{"model": "encoder-decoder audio transcriber", "dataset": "short read English sentences (LibriTTS-R)", "train_examples": 26041, "time_shift_ms": 50, "n_mels": 40, "hop_length": 160, "input": "log_mel", "spec_augment": false, "win_length": 512, "tokenizer": "char", "vocab_size": 32, "encoder_arch": "transformer", "encoder_norm": "layernorm", "encoder_norm_position": "sandwich", "encoder_activation": "silu", "encoder_head_dim": 16, "encoder_fused_qkv": true, "encoder_bias": "all", "encoder_qk_norm": true, "encoder_parallel_block": false, "encoder_inner_norm": false, "encoder_moe": "top_k", "encoder_drop_path": 0.05, "encoder_num_experts": 16, "encoder_moe_every": 1, "encoder_expert_mlp_ratio": 0.5, "encoder_experts_per_token": 2, "encoder_shared_expert": true, "encoder_subsampling": 4, "encoder_layers": 12, "encoder_width": 128, "encoder_positions": "learned", "fusion": "cross_attention", "decoder_width": 192, "decoder_layers": 8, "decoder_norm": "layernorm", "decoder_norm_position": "pre", "decoder_activation": "squared_relu", "decoder_mlp_ratio": 2, "decoder_head_dim": 32, "decoder_fused_qkv": true, "decoder_bias": "none", "decoder_qk_norm": true, "decoder_parallel_block": false, "decoder_inner_norm": false, "decoder_positions": "learned", "decoder_cross_attention_every": 1, "decoder_tie_embeddings": false, "residual_init": "zero_last", "optimizer": "normuon", "muon_scale": "match_rms_adamw", "lr": 0.0061, "momentum": 0.85, "nesterov": true, "orthogonalizer": "newton_schulz_5", "adamw_lr_other_params": 0.00077, "steps": 3200, "batch_size": 64, "epochs": 7.9, "lr_schedule": "wsd", "decay_fraction": 0.4, "final_lr_fraction": 0.1, "warmup_steps": 160, "weight_decay": 0.07, "adamw_weight_decay_other_params": 0.01}
Rows from block 3 of the text decoder of a small encoder-decoder audio transcriber, named by matrix and row number. Rows with one number belong to one neuron. Each number is 500 + 25 x the weight over its row's rms, rounded and kept within 0 to 999. All counts start at 0. Numbers have three digits each.
After each neuron's rows are labels from the 100 texts, of 14976, where the neuron reaches its highest value: "fires on" is the input token at the peak. Only what is clearly more common there than usual is listed. The data: short read English sentences (LibriTTS-R).
# fc1: MLP up (decoder.blocks.3.mlp.fc1.weight, 384x192), inputs 96-191
# fc2: MLP down (decoder.blocks.3.mlp.fc2.weight, 192x384, transposed), outputs 96-191

fc1.12:525533488499467521515495475423469524492491565565505490476486488515521497481501492491476523523499486510509453542541493469511502495521471485510490471548449497531493511464491527513503472485512495505485512539485522480470498519510539481507537472509522522457517495491497540523490497557454469483
fc2.12:500561486518563476487477540480505493539518542483480489490490532482509483475484540505518517485511484525486465549501494460451460473528503505435477500557516537489485482508505485492491495437461519481474515509510507517501506495504487532487485525536501468530483492530476482514452479500538483455
fires on: "i"

fc1.258:504472509494496520486491520486466496497509494501481470475490548596537473487546525468506506509503496495479513470500493506487537500524484438524533502487482496482481514489501478523498533509482473499501537502478504497468467499487482509505496513507480502483505514548444498541533539504505492485
fc2.258:484499440499507503537486482459516503477513513468485508505487403484533477517459462482549554497494451549484484530499475485487502485533508500491485512469531444497492508527509465507552488477481491509481471503479473481506504524498558544470540500500497485484479523542522455517447509490520493516
fires on: "i"

fc1.174:468476462522517557510529504512501515509477486538484483459517490548500509521516520490529505511492518495524506494503473495531515523509461454521485534479466493485476489486536487504498500555521514516527480496512497510531514518519501479485492529497451478455494529464500527472467521516528514479
fc2.174:502475489508500522515519505462467530471452498516461478515492511480532487485492467513478513500546539486522515507471493490486467493503469484494475469461488543474501525501506485533535499494529515522488495504448552503519499472528474512466511486508469515456517489478513462488535508471505528510
fires on: "k"

fc1.130:459525466515498513500506480517505505514518480500505458506524504464479477497519499464470458512521493515467494511485492528522495479528525459508510491568484492475524527498469508539463516512524518523507539477464508543485496472486484495488492559489494512491515499529488492558471500539482515500
fc2.130:505484451550490512514521536481498522482491510479502522496501497464498493472480498496506479440488510522513494482493494478492499480484549485532495513523498541493503487523542509519498542523523536487522522485524510498485490484468484495495510496497499496495510514438450465515480461499516500497
fires on: "c"; "s"

fc1.39:512459493528521534509470511466485482555462494532505548451559495515502517498501507533501475471540490434454457511477513495513476516514534494504511523505504471470473498485524506513499545495501523484525474505490517478513514515478459486507485474523471462502481485479503519514512543482547458474
fc2.39:538515495478498526487538498524511510503532522501470516524495563503529497495479476545472513519521495524476515470537504518528481459496507552490531498494466466532458523505488458512548477510527492498530509553514544436498524480510536519495453462495500488481512488465464513480488507513491497537
fires on: "e"

fc1.151:446523489549519522485513493460512560476468510500471517499508444487497475492556511470475514517539512494482491508522523511511473470520480485492462520532510487510535521530497509512561500490476509497489492546495504500515544492544505507507473504506527485489489504446558478468480515478497481469
fc2.151:491529465478461521499510491541524526514516504477500494509528530539485482505492501474465497495499478551511492497506550487516523503485469493480472472507524506521493477494537487475485512526510470498470528465536484506527504504470494481516531529525442491555506520511492508545498495506514477496
fires on: "r"

fc1.198:498509512491481462489537483468502472529500545463481545485454508483499538491516457531545494488499488486498496495504522480480484457458522508457491519469495461469530504494482515519491489506498523510515534453519550505522531532560480527519469513488532501462511492458537502523497483472539488545
fc2.198:507476526512449458522488517540540519522490522504484492455496534522449486514517514460486470542513467501495525485500467551526539494483560456511475497505506501486459497495510493505529514496448505460489494491516458467492555467474479503508517454511525501524495477520485524502511454504547511497
fires on: "r"; "e"; "d"; "i"

fc1.184:510501468477439505503497509501514529510500490495425471480524520523562510495509515499529528470469487483533535470478492520504499476504498470511470487487486465519472496491522493537486451485532510508465481548502485530507488529527489505503497535497475533507520541509489540504516520482510506503
fc2.184:494515494465470501568477515484474513495485460466507450532522509509450498499508494470509520495505530495521484486506502540511494518481483489500488492551489521447472525460515464505481509515543492467492514481497519494497501468521520496469492494514461531460505472479469475462475517500469520482
fires on: "k"; "s"

fc1.306:477495499469498481539491488520502502480495531495493520478510463502478484458472504518496509496484457482532499514477492482459497428501526518511468469548526518544472516467524501472521502481497483521469518539498492482513508502479532519474484480573492516540515506483482478515475528566443487483
fc2.306:494499551513504517495517495491472515546529484480500528516525528493468493470506457462518509502479492547518512478473554524498480501491516489490514471496490538435515514488496514489471517504494484482487469523502503486490498468546457486487497494489475470502506455512506482490491447512544512530
fires on: "<end>"

fc1.269:508536493485466500509562472490519508537457512515469489504494487496529548502517469526564497552504517535492445468484514476514523492500456514505503496475506502534500506491486486459488469479560536461491530504465483512499472497491510488500567491483484507462528488505483514487508451552488551507
fc2.269:457506517534514493495474493493527567504495504496526530458493526506560515471503518508476517452484520549516553495487475470487519463525465486529513501501505526516442496513510435497490523529514474486497471483501499542473504514492492513447472461536558489517478497500504527462514488536473487544
fires on: "i"; "w"; "t"

fc1.204:505470470535489534517474460492507480521511521500510516502495527459500476485463516495502498520502505493497498518501483518499493530523527503505453539462516500496489525522498511459501492518519499423459557500504507476416548525536499550508505478522469492504499522511489506493532513472532496500
fc2.204:503498545511508485492493534526491478489464501570503474466461476497497475503498438481506517506565521517514510554484509502451473474489507499501499460475459485516452536475494519514491492475470495505563501503508511508528497509499543470481481497545488504507471485519485492535509517482504509493
fires on: "a"

fc1.44:501513490507514488497501476531513496536476498474462500542518519513449509477499474493471520507527484528485491531503553477552520503484491516531521535512504514480509512517491477532506523499478535521492470511522474508469453479510465496489472493465483468520476461476517503504518496520524489539
fc2.44:525478498520456505516491515526515496503527534495531512515530501500542465504471509461479496511484524446513503478485518482544488471513509486466481459500481486480489511509476533563482488524478528501510519454561512514524493504489494495528473564489516533494495493464471515492507487481496509497
fires on: "a"; "u"

fc1.180:498473514487487446490489517471506480477483495491459521503473513479540524460529467506518470542535469547455513484492538447551514508470539451538504472551485496492497509492515496508514502500472488504486520510469546503452494531541515527509490467516491487453510500504515521489516480503518535537
fc2.180:486508491452477522514490501437499472481499510489514508499490481500497552539518517534539452520481489493508490521507487527532519520475489538506480516501519511455471516531520511510565528505522492519504482492466543469512521521510544509524490481513506461513516479445493494552499526498504528490
fires on: "h"

fc1.312:519526519492464559514524502503425495528491501513518511518478505500491524465499455520490481457521483530499459483500500491523474488489484479574465526500519515515486520482436510517497504525474515525525498500464486557514508479556504549565464502472542530497480484512509472485469508526470499502
fc2.312:512526512497506533467504501528498467512466494541480498511546521506528521503516536515464496526480505474483490517525482475493452503514499485486517485497483487509480443466498515498476478508532496495525477461539537510512453487491479520499489451505477500525448508518514467517477543527490518473
fires on: "a"; "f"; "c"

fc1.316:514530462492552497489499470475525504505480477499462489517490505474438493540509531500498469481489485489521483493417534458500522514486496548472506452504468510511488498501494489448488508525493496499544493555518490487524526465508444531456456488490525488544477518455525489456517505510514506494
fc2.316:518457520524477459518501492479465500480475500516457545544511521473513509453469496493513556489489512496520498516483534527513527518458517506524485467495522480494475501477515499510544520544502478472505511427507446502513474532484491559460560503478547503473528484547468515517483464500510514492
fires on: "n"; "g"

fc1.104:464530491515519489479502457457505526507473451507452482513458496535536494510508519533459526487498512502471471497498494504487497496502505519532482513509538484547498536511504511528499491488479477482493508519483523468532511463523527466510471541533484493497544462538518492506450455521505517496
fc2.104:476483450487572472517486466476507505468498483532486519534517523535489495509520523512491528466495560439509524494475537515494497465505477527477512480499512525500504521488527457514515468489538531490483500491533516505526521498462481501491518501481490509471480516470479500458508524516475519481
fires on: "o"

fc1.17:492513477570502465486510468482516477489494488531553515497502511541508478480510553481503459503479504530479542512508553499505467514489509486498521478514523505497524527503451488492514514519473524461504484506486489483471479463498481451549530482473540485509499505518495528517472496526486464472
fc2.17:485531487518509461521484503539476506492497470499503473502501529521540490481510477516532490490486516508521524467533517516502538505532506442498489500495470502520533485521537504436461516491513513512501553507488483514484527475485472500501477490488495487515481452510491519506539508509459537518
fires on: "h"; "n"; "m"

fc1.191:491535516488483512500578454515517527498516460513492449485489564486483538523457448432510492535516489501522519492532531515493476522469489493543505490486522513503518513505497473524510486465476486503508500502486476536499489489533488519527519533523532512451523517469487508489500464497480488495
fc2.191:479509469509467490473482515478479426514476452533478458471493457529495489499518479497563508469525496464466499533481527499424498546511470496446518480506536429543506515503517528539470503501547524529485484491526465493501494500491514546494511488521506488511507488502440495541511528480493542475
fires on: "i"; "r"

fc1.193:480504515510466525514508475521489492520462470504455473500515561507541531496465530509493494517487498509453482443473530515496534523519480492514500460510511520481463525509448496489463526517510530523500470502547540460469482495516516486490473487504445540448486526530502517524507499493484536519
fc2.193:463489497524475584486514474494504487483545477496472513507523548548476546482535543487510471498497530523492497501525513456533493492514505463530503534503520476503533452498497494493526522482508532522493534503529504475521489490469515520555533482474491449545519518475488540512478553516492514517
fires on: "u"; "r"; "o"

fc1.196:466487471517481539554450479444506479494512503477511469498514485477449526476499470490488496530524503498487501486480482480489480466495532497478530471524503496519493510487516500516457471524491492526503461465507514509474478419480531521531474458534525516505491502452486491487488523478491506501
fc2.196:510512499514511511518482567469479486522489502502485511486530510447473504461486467505486532517533507452496531505507493545500500531494535490499523487491519472432527514472475495516499470513483477487482494512518509495475498502527518489471545519488481527510492498508532476534525479491487496495
fires on: "b"

fc1.215:463502475521501527472484488506509505499515464484473463507507515500457499482519489491498501491535568520482492481548439512530508474519477506476490544506472524480509501541519494447491449533483520494484479496562533475475495502528499484467526526494505509505487509461564497477473543508514524501
fc2.215:512488532502545515516457545505457460515529501457486500546470500494510488510491494526533486506506471497471496515478531517519478456519487506501468460520525508507480492491483470501495476541517519514527468484450498521487471500561500492559510499514535516469475509538516546469492448443516535520
fires on: "o"; "i"

fc1.290:463486509531526532465457524508486493516472530513515517494460513533515458507525492521538509514540485497462512490509501488497532517488507511519470516563492525531478454523500487482475545490470521535478525516473515497538544443500497497513505491515488469490478522494524476473500479537497511447
fc2.290:520470470489532480535483459508520499500487523489486527519474504504494503474498496500470480474521449499566489464513531460493448522488541475499509530517574500465478500494532509531488519470521468496520530544513537537488508510491510520470493478516512498556498552454515497534479494484514520462
fires on: "o"; "a"

fc1.201:537520476523456520504517525488500537512468520488495501508544532462484486494515536471493518506528524525514514529497520428516456512487488522478537487509528471462517535512451523538468527535504455473461488505478502512501528526515507459520558474503537481490499483474444522492560515471510531516
fc2.201:503458513493492516475480473488543501516515513495538509534544540480482497519514498472477515517533471529523489460509537475489505483521480488493526517557469510513518486492503504466473509479509508458511481470518465493515494511489472484475513509524472484513510469486511511473482451478573455503
fires on: "r"

fc1.337:474494461467503519467516496526474511472529482507533504523517497499503487499517490502520516520525490489423468471537509546496493510495451520513508518503530497459507480498478514507500477487499512539531485463479456500481528513535491513490500456496537508534490500495472497532477520480465447474
fc2.337:536508523497476550518507427490524548527527535504491496484486483535508496522515478480455496510521509512506475477478445479465542476503518499517544497464521503483457504515492535527508529462508484523514487502478509517505520517500454509541487487513538490554506506491497534519473472472469532482
fires on: "c"

fc1.226:523520534487474512478444523477514521494539504487494464501499518516534532491483509486508498525530495517495514481520492504507440535547538461520512472494503525509494530483525524491519485516496490512496449499537479496509512470506529471490452529463431509507459459523497510483508489534513483522
fc2.226:532547514525566466456452491480499499469502461518523482532531490496488543525485541495497528479471478481512485525487529497471469511515479498507552486488512501539548498508535532495488523508482499498483500442510457510536489502475534556496526510496560521485466513516523514495483497456503527506
fires on: "a"; "c"; "'"

fc1.264:520506496468495533514496465534519505504519515517476456480542532564496515499508507471471492474456547489460481486505475477508487517492532481470487489461538521492515493543508489486514466502503522467524506537507559513549512532485495536493486512501537487541489512460502478463523482466485495477
fc2.264:438522517500498476541480508513505479509525506455456502494469497465473491492523492499508523540481499530541470484550518490461484533517539511517466489489528493462553515488471479518490498518557514478477532495463471478470463511508516482451500473502530519492490539472515479472461456537487460501
fires on: "t"

fc1.41:520522499535498486477489497503519488469495501482481547489528517543499519474488501524506520511522519536488494504524530505504510507521508496490525522451511562503489482484459483471487482479473513490518488484485473499482450510530561517477489500531516465470530524517487511459535482553483474540
fc2.41:452551513496504493447482491477504538525464546455501505508474486529501468492486505494513493475536497516517476469502542554532474495503497543473487490518437521502526485499476505519489516502503512523466474502492523513536473516493487510474485555497502506515518571530483531505534473488536525508
fires on: "a"; "u"

fc1.126:514518506497489551486467468486543484532484480488497523476486505525529509470538532497523479497543480516503489520495520530493493521507534508479500509489495530536483496509500463472473489458476501515506517481492508475477486481470539536491514510518496496515517512523469524508434481535507511518
fc2.126:473498484546471511478512536518491498486519470443511522568502489484499494504525500509490499520469464514500453473493480501487500519526482472537501475520542544485486499515518496514521468504510488474469496528532511503475478527524452534456470496525498524528516490484507466525490496459539515506
fires on: "i"

fc1.163:506493521520550456515472494513496525480532533494514523431548476473503539510477508474513478507538476496481510520507511502497474483524515510476468518536483504522499529476462483521567487496482484505527484520521475521532496485514494533503514500481439479522563492498468496511509488539495520541
fc2.163:480547485514515495472466494473482478473480504486479479504548483533481518530538460514506484522522506507552470502478496505507467480506455495498480544487510522514467534535502485459460472518553493487495498526476493498509450531510492508511482487511497495492476475486543509523452438533485472481
fires on: "t"; "x"

fc1.248:499536518455476504467509523477498469517489497480506470547495511528510518524492481468543482494479499524502498493515541512467423491526486520488488493495524465443487513500479472482485504496495550511495509529498448441528513503515512508498500473468492520494495479521553553518491497496494476510
fc2.248:498488512494461431494478550549472468506495487473486454490538513468494519533502492495484504485564515483524489459478498516476516502468465488547525512514512488513497534468503482511515520471484515496515499503491507420529553462517505535488488510475488508488503485519513476532476514551502514487
fires on: "r"; "s"; "m"

fc1.212:502520495481512474512484510494479485546510485512467494509481497503560500488505492507480496503490493520534512512537497491445492522531501457468509459511528458509516462495508518533496497476515490508491501532528500488541552533517469462441500471453528470489495527545539461508526528509474473504
fc2.212:461525510504501536495520512542512450482454552492555513535496483510495510497499460458491499494531528538503555494471535459473452516499480536482538484475471490482512523487562491519496485504470525527511542527522467459506531471510501520483480479494474496492497493549467499512498550475507457512
fires on: "r"

fc1.320:473474475496514454434470472454482523561492493513510554466480489479505551451481499484457500485471504533509489484484477504482493553525524516517520558505527499489477505472433494486515514472496511509504506544497507474506511524491482538542504500491517496452483549504495524517533504514504512546
fc2.320:526449474542514481508497495485460487479484459502547503541509509511523496489449514466495493458499489526540494551514527476503547553523512508499459483477498512549477501563530498505496527494529507504481569458516498517486490487493519479507475458499499512489533482514502503486526528495486487506
fires on: "h"; "l"

fc1.55:572511480524474492502542529501461485505485491513530499463530502478499506492464541504485525502514509535544540506505506466475492451492522505525477485508507526512520501490497479503549476485492494510526449482478471458476498478521485452514481510516533503496480483552494459551466506532469489531
fc2.55:529493506522487468495463512447471462516493472471498513524496508467506503527517527529495571474495510472526504510507480444509468527500514481475506509525510502523489523484484510555538507455485510521514491572488521538482527542474502502506507501474482501505481497530484468458467421511505509506
fires on: "u"; "i"

fc1.20:504487475527463508505495509505501551529459475487504498488522476496504485475480529452510512456506501478469523493486478469537468508477486475487498509505517501503459521527468518487525490438504465477477511466498483512506522487499480499529511490502547497472476534452523536493541507535448495488
fc2.20:448486496450514475490481521487473504517528494556498496511455463521491518524538470513527537483503486547484522498519513466497506497550516515486471500482495549485460486499517470497466511508481532485510522477494560488492497506538476507469512564512496502519496531527473530515478503505496510496
fires on: "c"; "o"

fc1.293:511510472493517488501470483558567490509520492489499489539465509506494516471467498512513473509524472511489513545495548520471514544483500489477528496543511500485407496474468519514494513505501475467584532538450526515468540548477548493487509452471505471478517471499568473510479515488531500483
fc2.293:497537508504506507514461475535473463486462503549485531556496475521504499506481520501470543512486483523478508491523522520479473498522487487528495477479494513535454519489555541508521489495525487472530485492493500482508529494460500479506494540499508528490504512505519497447455492480479492484
fires on: "e"; "h"; "n"

fc1.2:477519450504541511522490529504545479518539473518509491508506476517503532464519495542491481482472460489463473525463524529490482463512479467507465497522514522495468511481516520514483494489511483489496541533495530467492509452515512487546536505512488445549536521503502511525514503485435501471
fc2.2:461507426449534497518485501544495511483497437501533517512485505496550469556491530455538464532501490490494501479489499491449524516477515553504483510476466530522489524528537531547499485511517489468528502509513503508467534525522542495488463475502496485508516514527466553511496490465504557507
fires on: "n"

fc1.85:488521480529551484473466489504517513466520460513506508521525497479513501547527535511526505524535465518437493514487531511504498557461464457530553497467454480480465501474489505482513455492559525493547534505515492484535500466539502490515491513473489458497476507487491538511515476532509502500
fc2.85:479489493498475513499505502522538479591462499469494511506496511530497506488521487508538453450464457523482487475556495512505500473453536455483547466474541535449551470478502477504480525516456472511506494510495490500480508508513525512488511463493491530460511511504526503514518509522491507470
fires on: "e"; "p"; "u"

fc1.181:469471483508479523494495497541535527529493500469519506485517551527483549481512507500514505464506510485483478535464524475500457476473522476453521497519467514541487549517475479485535482522516445503509541523520500479488499512520507483500474506480481471486503501519505482535518479497525507524
fc2.181:513535468485502520478461492478540491518496539553482517514487481473494519502537473492532479529516493489541475492490531508492495513573510494494474511533506471442488506499536465498546572490516514552485491471516456530473488493520479488500478534527518508491504494480521510503517526457512458486
fires on: "t"; "p"

fc1.53:520494506511529509466546509512466489531498498479472449529513542514512511494501509478505515474517539516505478508495507498496502492498498508475523493463541489505504534467513524520507445529526550469496503495478453528541530464530544475508500532516532460530526518483508514531505503536495456522
fc2.53:474508512517495514464520510478451494483522468496443506503528519469519528526467517517488528502495520457520504480437491464530492482516508472489451500488494516505497498510492503499504524463530516534483496495535477486441524477494484542496490545459460501488515515503518492540453496538510498536
fires on: "u"; "s"; "k"

fc1.367:493505520445488478483496493482489480490557474506454493458503536536519499504542514503481464463504516507509499497526475510532458502496483476479504495529483514492463488556533510521480495553523475492522496527486526486483466502503513498526499465486496499503488549540516519498539473557494469480
fc2.367:493518518518505481527511536490505503523487506486471529509488509543482463502520487507524478493494518540488452501460496484499496526533461491491501524535500460478477488522558498509548507503498502489489506470485521420480465469470558498521483522527468500454493485490518518493493511499521497519
fires on: "t"; "r"

fc1.296:468504413510505514502505438517497499516477504551539516494485465498475518499475515522494501521481500491493516485551490522498483436531479509512513503528453519493472518533484532495515531506495534500493487515438496470506463532490520471476514485509518509512505487446542485528472485513498459456
fc2.296:492457503476449523454496543533452530479494537499515525500498473517557500534526485512475486502542497504540504482501468475499518484453505497505530470491531520483504450464481447493534507499470522509481460508501481486485522515542509487566494494495491525537513485494550491535518475487526477477
fires on: "o"; "i"; "l"; "m"

fc1.222:546481521483478534475474518465535492485522517507457510478493535508494459537499491487497512521484484501495474531506509509467515504515499438520533524509529521495515515506489468522533437426528529527489500524494533500519521473537518469470536469514526497452481507493520486483466509513508499513
fc2.222:466498446520545496490522481471524507524461457508480485517465559519455500476478487517495514495529495490477552497492501533536549514474464480473507452496482522477494494519511527478512451495515521473505500518524526498509470479536553539532466521518500557508516502558529500506500526493549541493
fires on: "i"; "s"

fc1.235:517489503492543507517508501538533498526483505499507553522537565505472450534471486508503489486508519535482478452536488528474474497486451522530514514495486520546473515491477487481518543508499480539490502498507475511513501492544475528556511553510512453471484493511517495488488485512452511542
fc2.235:504474513515495508507521488501519497490479504523515488577522544519500525504513488512501538451532493472518524502450517519476516510504496490514492493469509476540455499462511489495529513520437502483527474481529512482498494503495517508518480516523480505508483498486486494514447527504486506504
fires on: "u"

fc1.101:532521474473474518502479507503518518500449517518496545496512511494528442512528493514496496478494514524497547475537558439491508543540474492502482541496507508514468509496506505502472476518525468464510480483481462495489485539497468554501500553503493459501487528493500528479515489511560514473
fc2.101:491498504517534494492530535523478515527464527473541509493530551494512550477488495483486513522492467477519499526472517484514534527517497460490556490502505480503505531502514520479506544474541481502445485503492463535483458462491507474439529505489510445523484485498522480493491503451499475489
fires on: "n"

fc1.147:556521491510529496536562487490508499485500493470495509492501523505488511470491444495507503533542567518487505474515490452483513482477479529484486524473526508505494512549501472501458489483473527506481500471516534509453468498478553524474503480476479486468526455523500467464524498481452484543
fc2.147:486479496494455492535495478517523478507473481491478502522489478468540512484515480467442483514543468515483517518520511516504525512529517553520539519509528520458506462539466515486494508494516505493537498458499464499541504521509463456463446479466548516542505517494464520500524516511526516463
fires on: "i"; "b"

fc1.120:517522491514577490475458491520501489509480499497470497526487549465467511489497525507502521486528470425506486456512481478475497466517497484517496516517493511496487504521482524469517527501484515473519519502498491535543475517485486491464523512517466540507522511537440463527509526559481428505
fc2.120:514522499499497535519483508511520474486496497523517489485476472476547499476479472480520496509515529516519442491483505514496476491503472477476554511505505506470493484514488479483476522497485482507459530560469446551495487463522490454534508469498534479505521579488508569533535501525522511473
fires on: "<end>"; " "

fc1.117:433524514514533438506503501531499476544474485542504498497478500470480509484474455527543495521480497520531495527505493503465501508505479489455509513547535462515483558482529478558485511525496474510499525495489486505500497504506504481515482481510491460505496445517508478522488457506476497496
fc2.117:503530531531493521506499493507499489462518496515488478507485476467486466485501482508510524451479551510461527470498507501475512513493546507515476500501505511463479518484542466503480509441552518509480514529528506484486519494485495520469515497498477502540478487469548501529515492476529493504
fires on: "r"; " "

fc1.223:526517512477519501458486508515525471486502497446499473490494534487444490492503509508529494485484522481510454506502515519516475526498449517507490556519493480511485513526531475526502484461464503526500470509517502563513518481522487510510472507504442480530525549494532430505519432479487510488
fc2.223:486521517519465465474503463489528488514556496495512478497449518502525492495463525464504498480523495505513486480479529481513482483517488541508463493456520530534502499492484526460505478473459487541510491494505473521487522465515522478477495489510471522452467573507476490499519541497514525519
fires on: "t"; "h"

fc1.327:554558521483479527482479488508520501483496505476501472509472510522469481470536527488546466462516487522494423487495528515456496501449523493518498487496494480513495520478533523473529506518563497506539503470495486495476509483483524492509506489501555464482467454522467501477524483514456470482
fc2.327:499508505528549475517500468492487475531512484485505534534526501507522486524483516522512519514530503509512487523461465478478485500512479544524503488472497471509473584500485456522488469518531509475510513490516491510484521493502498489515467495492546509494520487474493494517480479521498499472
fires on: "e"

fc1.19:547493514480505469516522533516510543512460511493502510545478481506475517539504534500509427487526521498529487471491534491508437481513455511525503544484534491489525517505484477485488472462528426473509480523498515464471473505518515509486515486502483490484493525509501517493522465494484529504
fc2.19:493476476468527466507480529493536529515473467500512514526486492490507505560523471515509505515503527465481512508520473525477519494546518522511495492497483503478518503505478477458528490477469484506503463461476501504516522487490538483446464531488495498479448501526486518529532510499509526514
fires on: "h"

fc1.48:454451485475539496505502499477549463481490530452540541489513506505472492460511505489516491519501526543485497477494486502500544478481534535513505524505478564511512482484492554496496512505441504463569535507562528470502487495480517503495489491498515477531495500538481526498480487531475490477
fc2.48:539449511467520512534497490505481523447502500471530444475480494450504515546459471474506538508495467548505494539507504508483530517497517495465474480481492554504461519457516516494551496473475499472479539483533508499553457481531535477485501514462511521528517520498495508487455514486539525498
fires on: "o"; "e"

fc1.29:538541495471452482505511517510493485527515535516496488513528521536494479519527496487517551478541485486468494519507503483468571564506476482479474459485477473511471501496497481474468458492518484449509485519481494474499451515515513486511517460516499498510500486526502492514516542559482512498
fc2.29:480471469477463511551457508531531482528491494514508477503455523498527492516489491471519551500485533511514493523456524485467507486548491507485480503503539513527519504545498493545469510480505534517490507551499456488482507497471494530481519489501487478471522519491468481502498505496481500511
fires on: "t"

fc1.381:519549493506512526514517514532492559505468522484496504450479500511530473529495492535519470514510513507470524507539510479519524458485484474471478531508537491534506486478504468557524474540488525520496525511471473484484478494488469447518449432521514507509497481517541472498518462467475530533
fc2.381:488449509485511488535450466466527506503474481517549484518500541470479490472515555513482482506489509556521531518487507535529547496514534505513474502516499449508495502510533533521499556485567548544495509469502470557501475487531519483486530498475467494493521505496514505462514497503520470509
fires on: "r"; "i"; "w"

fc1.357:520481476457514508522484514486498485437544470487478548433475494519523477514427524548490477485502505504499487540484546489519503530518532492478489541484487512484482537493472469475540519528502536521521503477473497475485476499506491516527501478542459508497506493529540530468455507536475505486
fc2.357:498493445517493473491536543525488502511514493508451446527488514542532510497510513548499500543484501482492482527458487488477477502477546530504518518506456537513532489533546526471474490531497517524500515485542521502467478467474476509525532510490507484528500523476485541503514545457498483508
fires on: "k"; "'"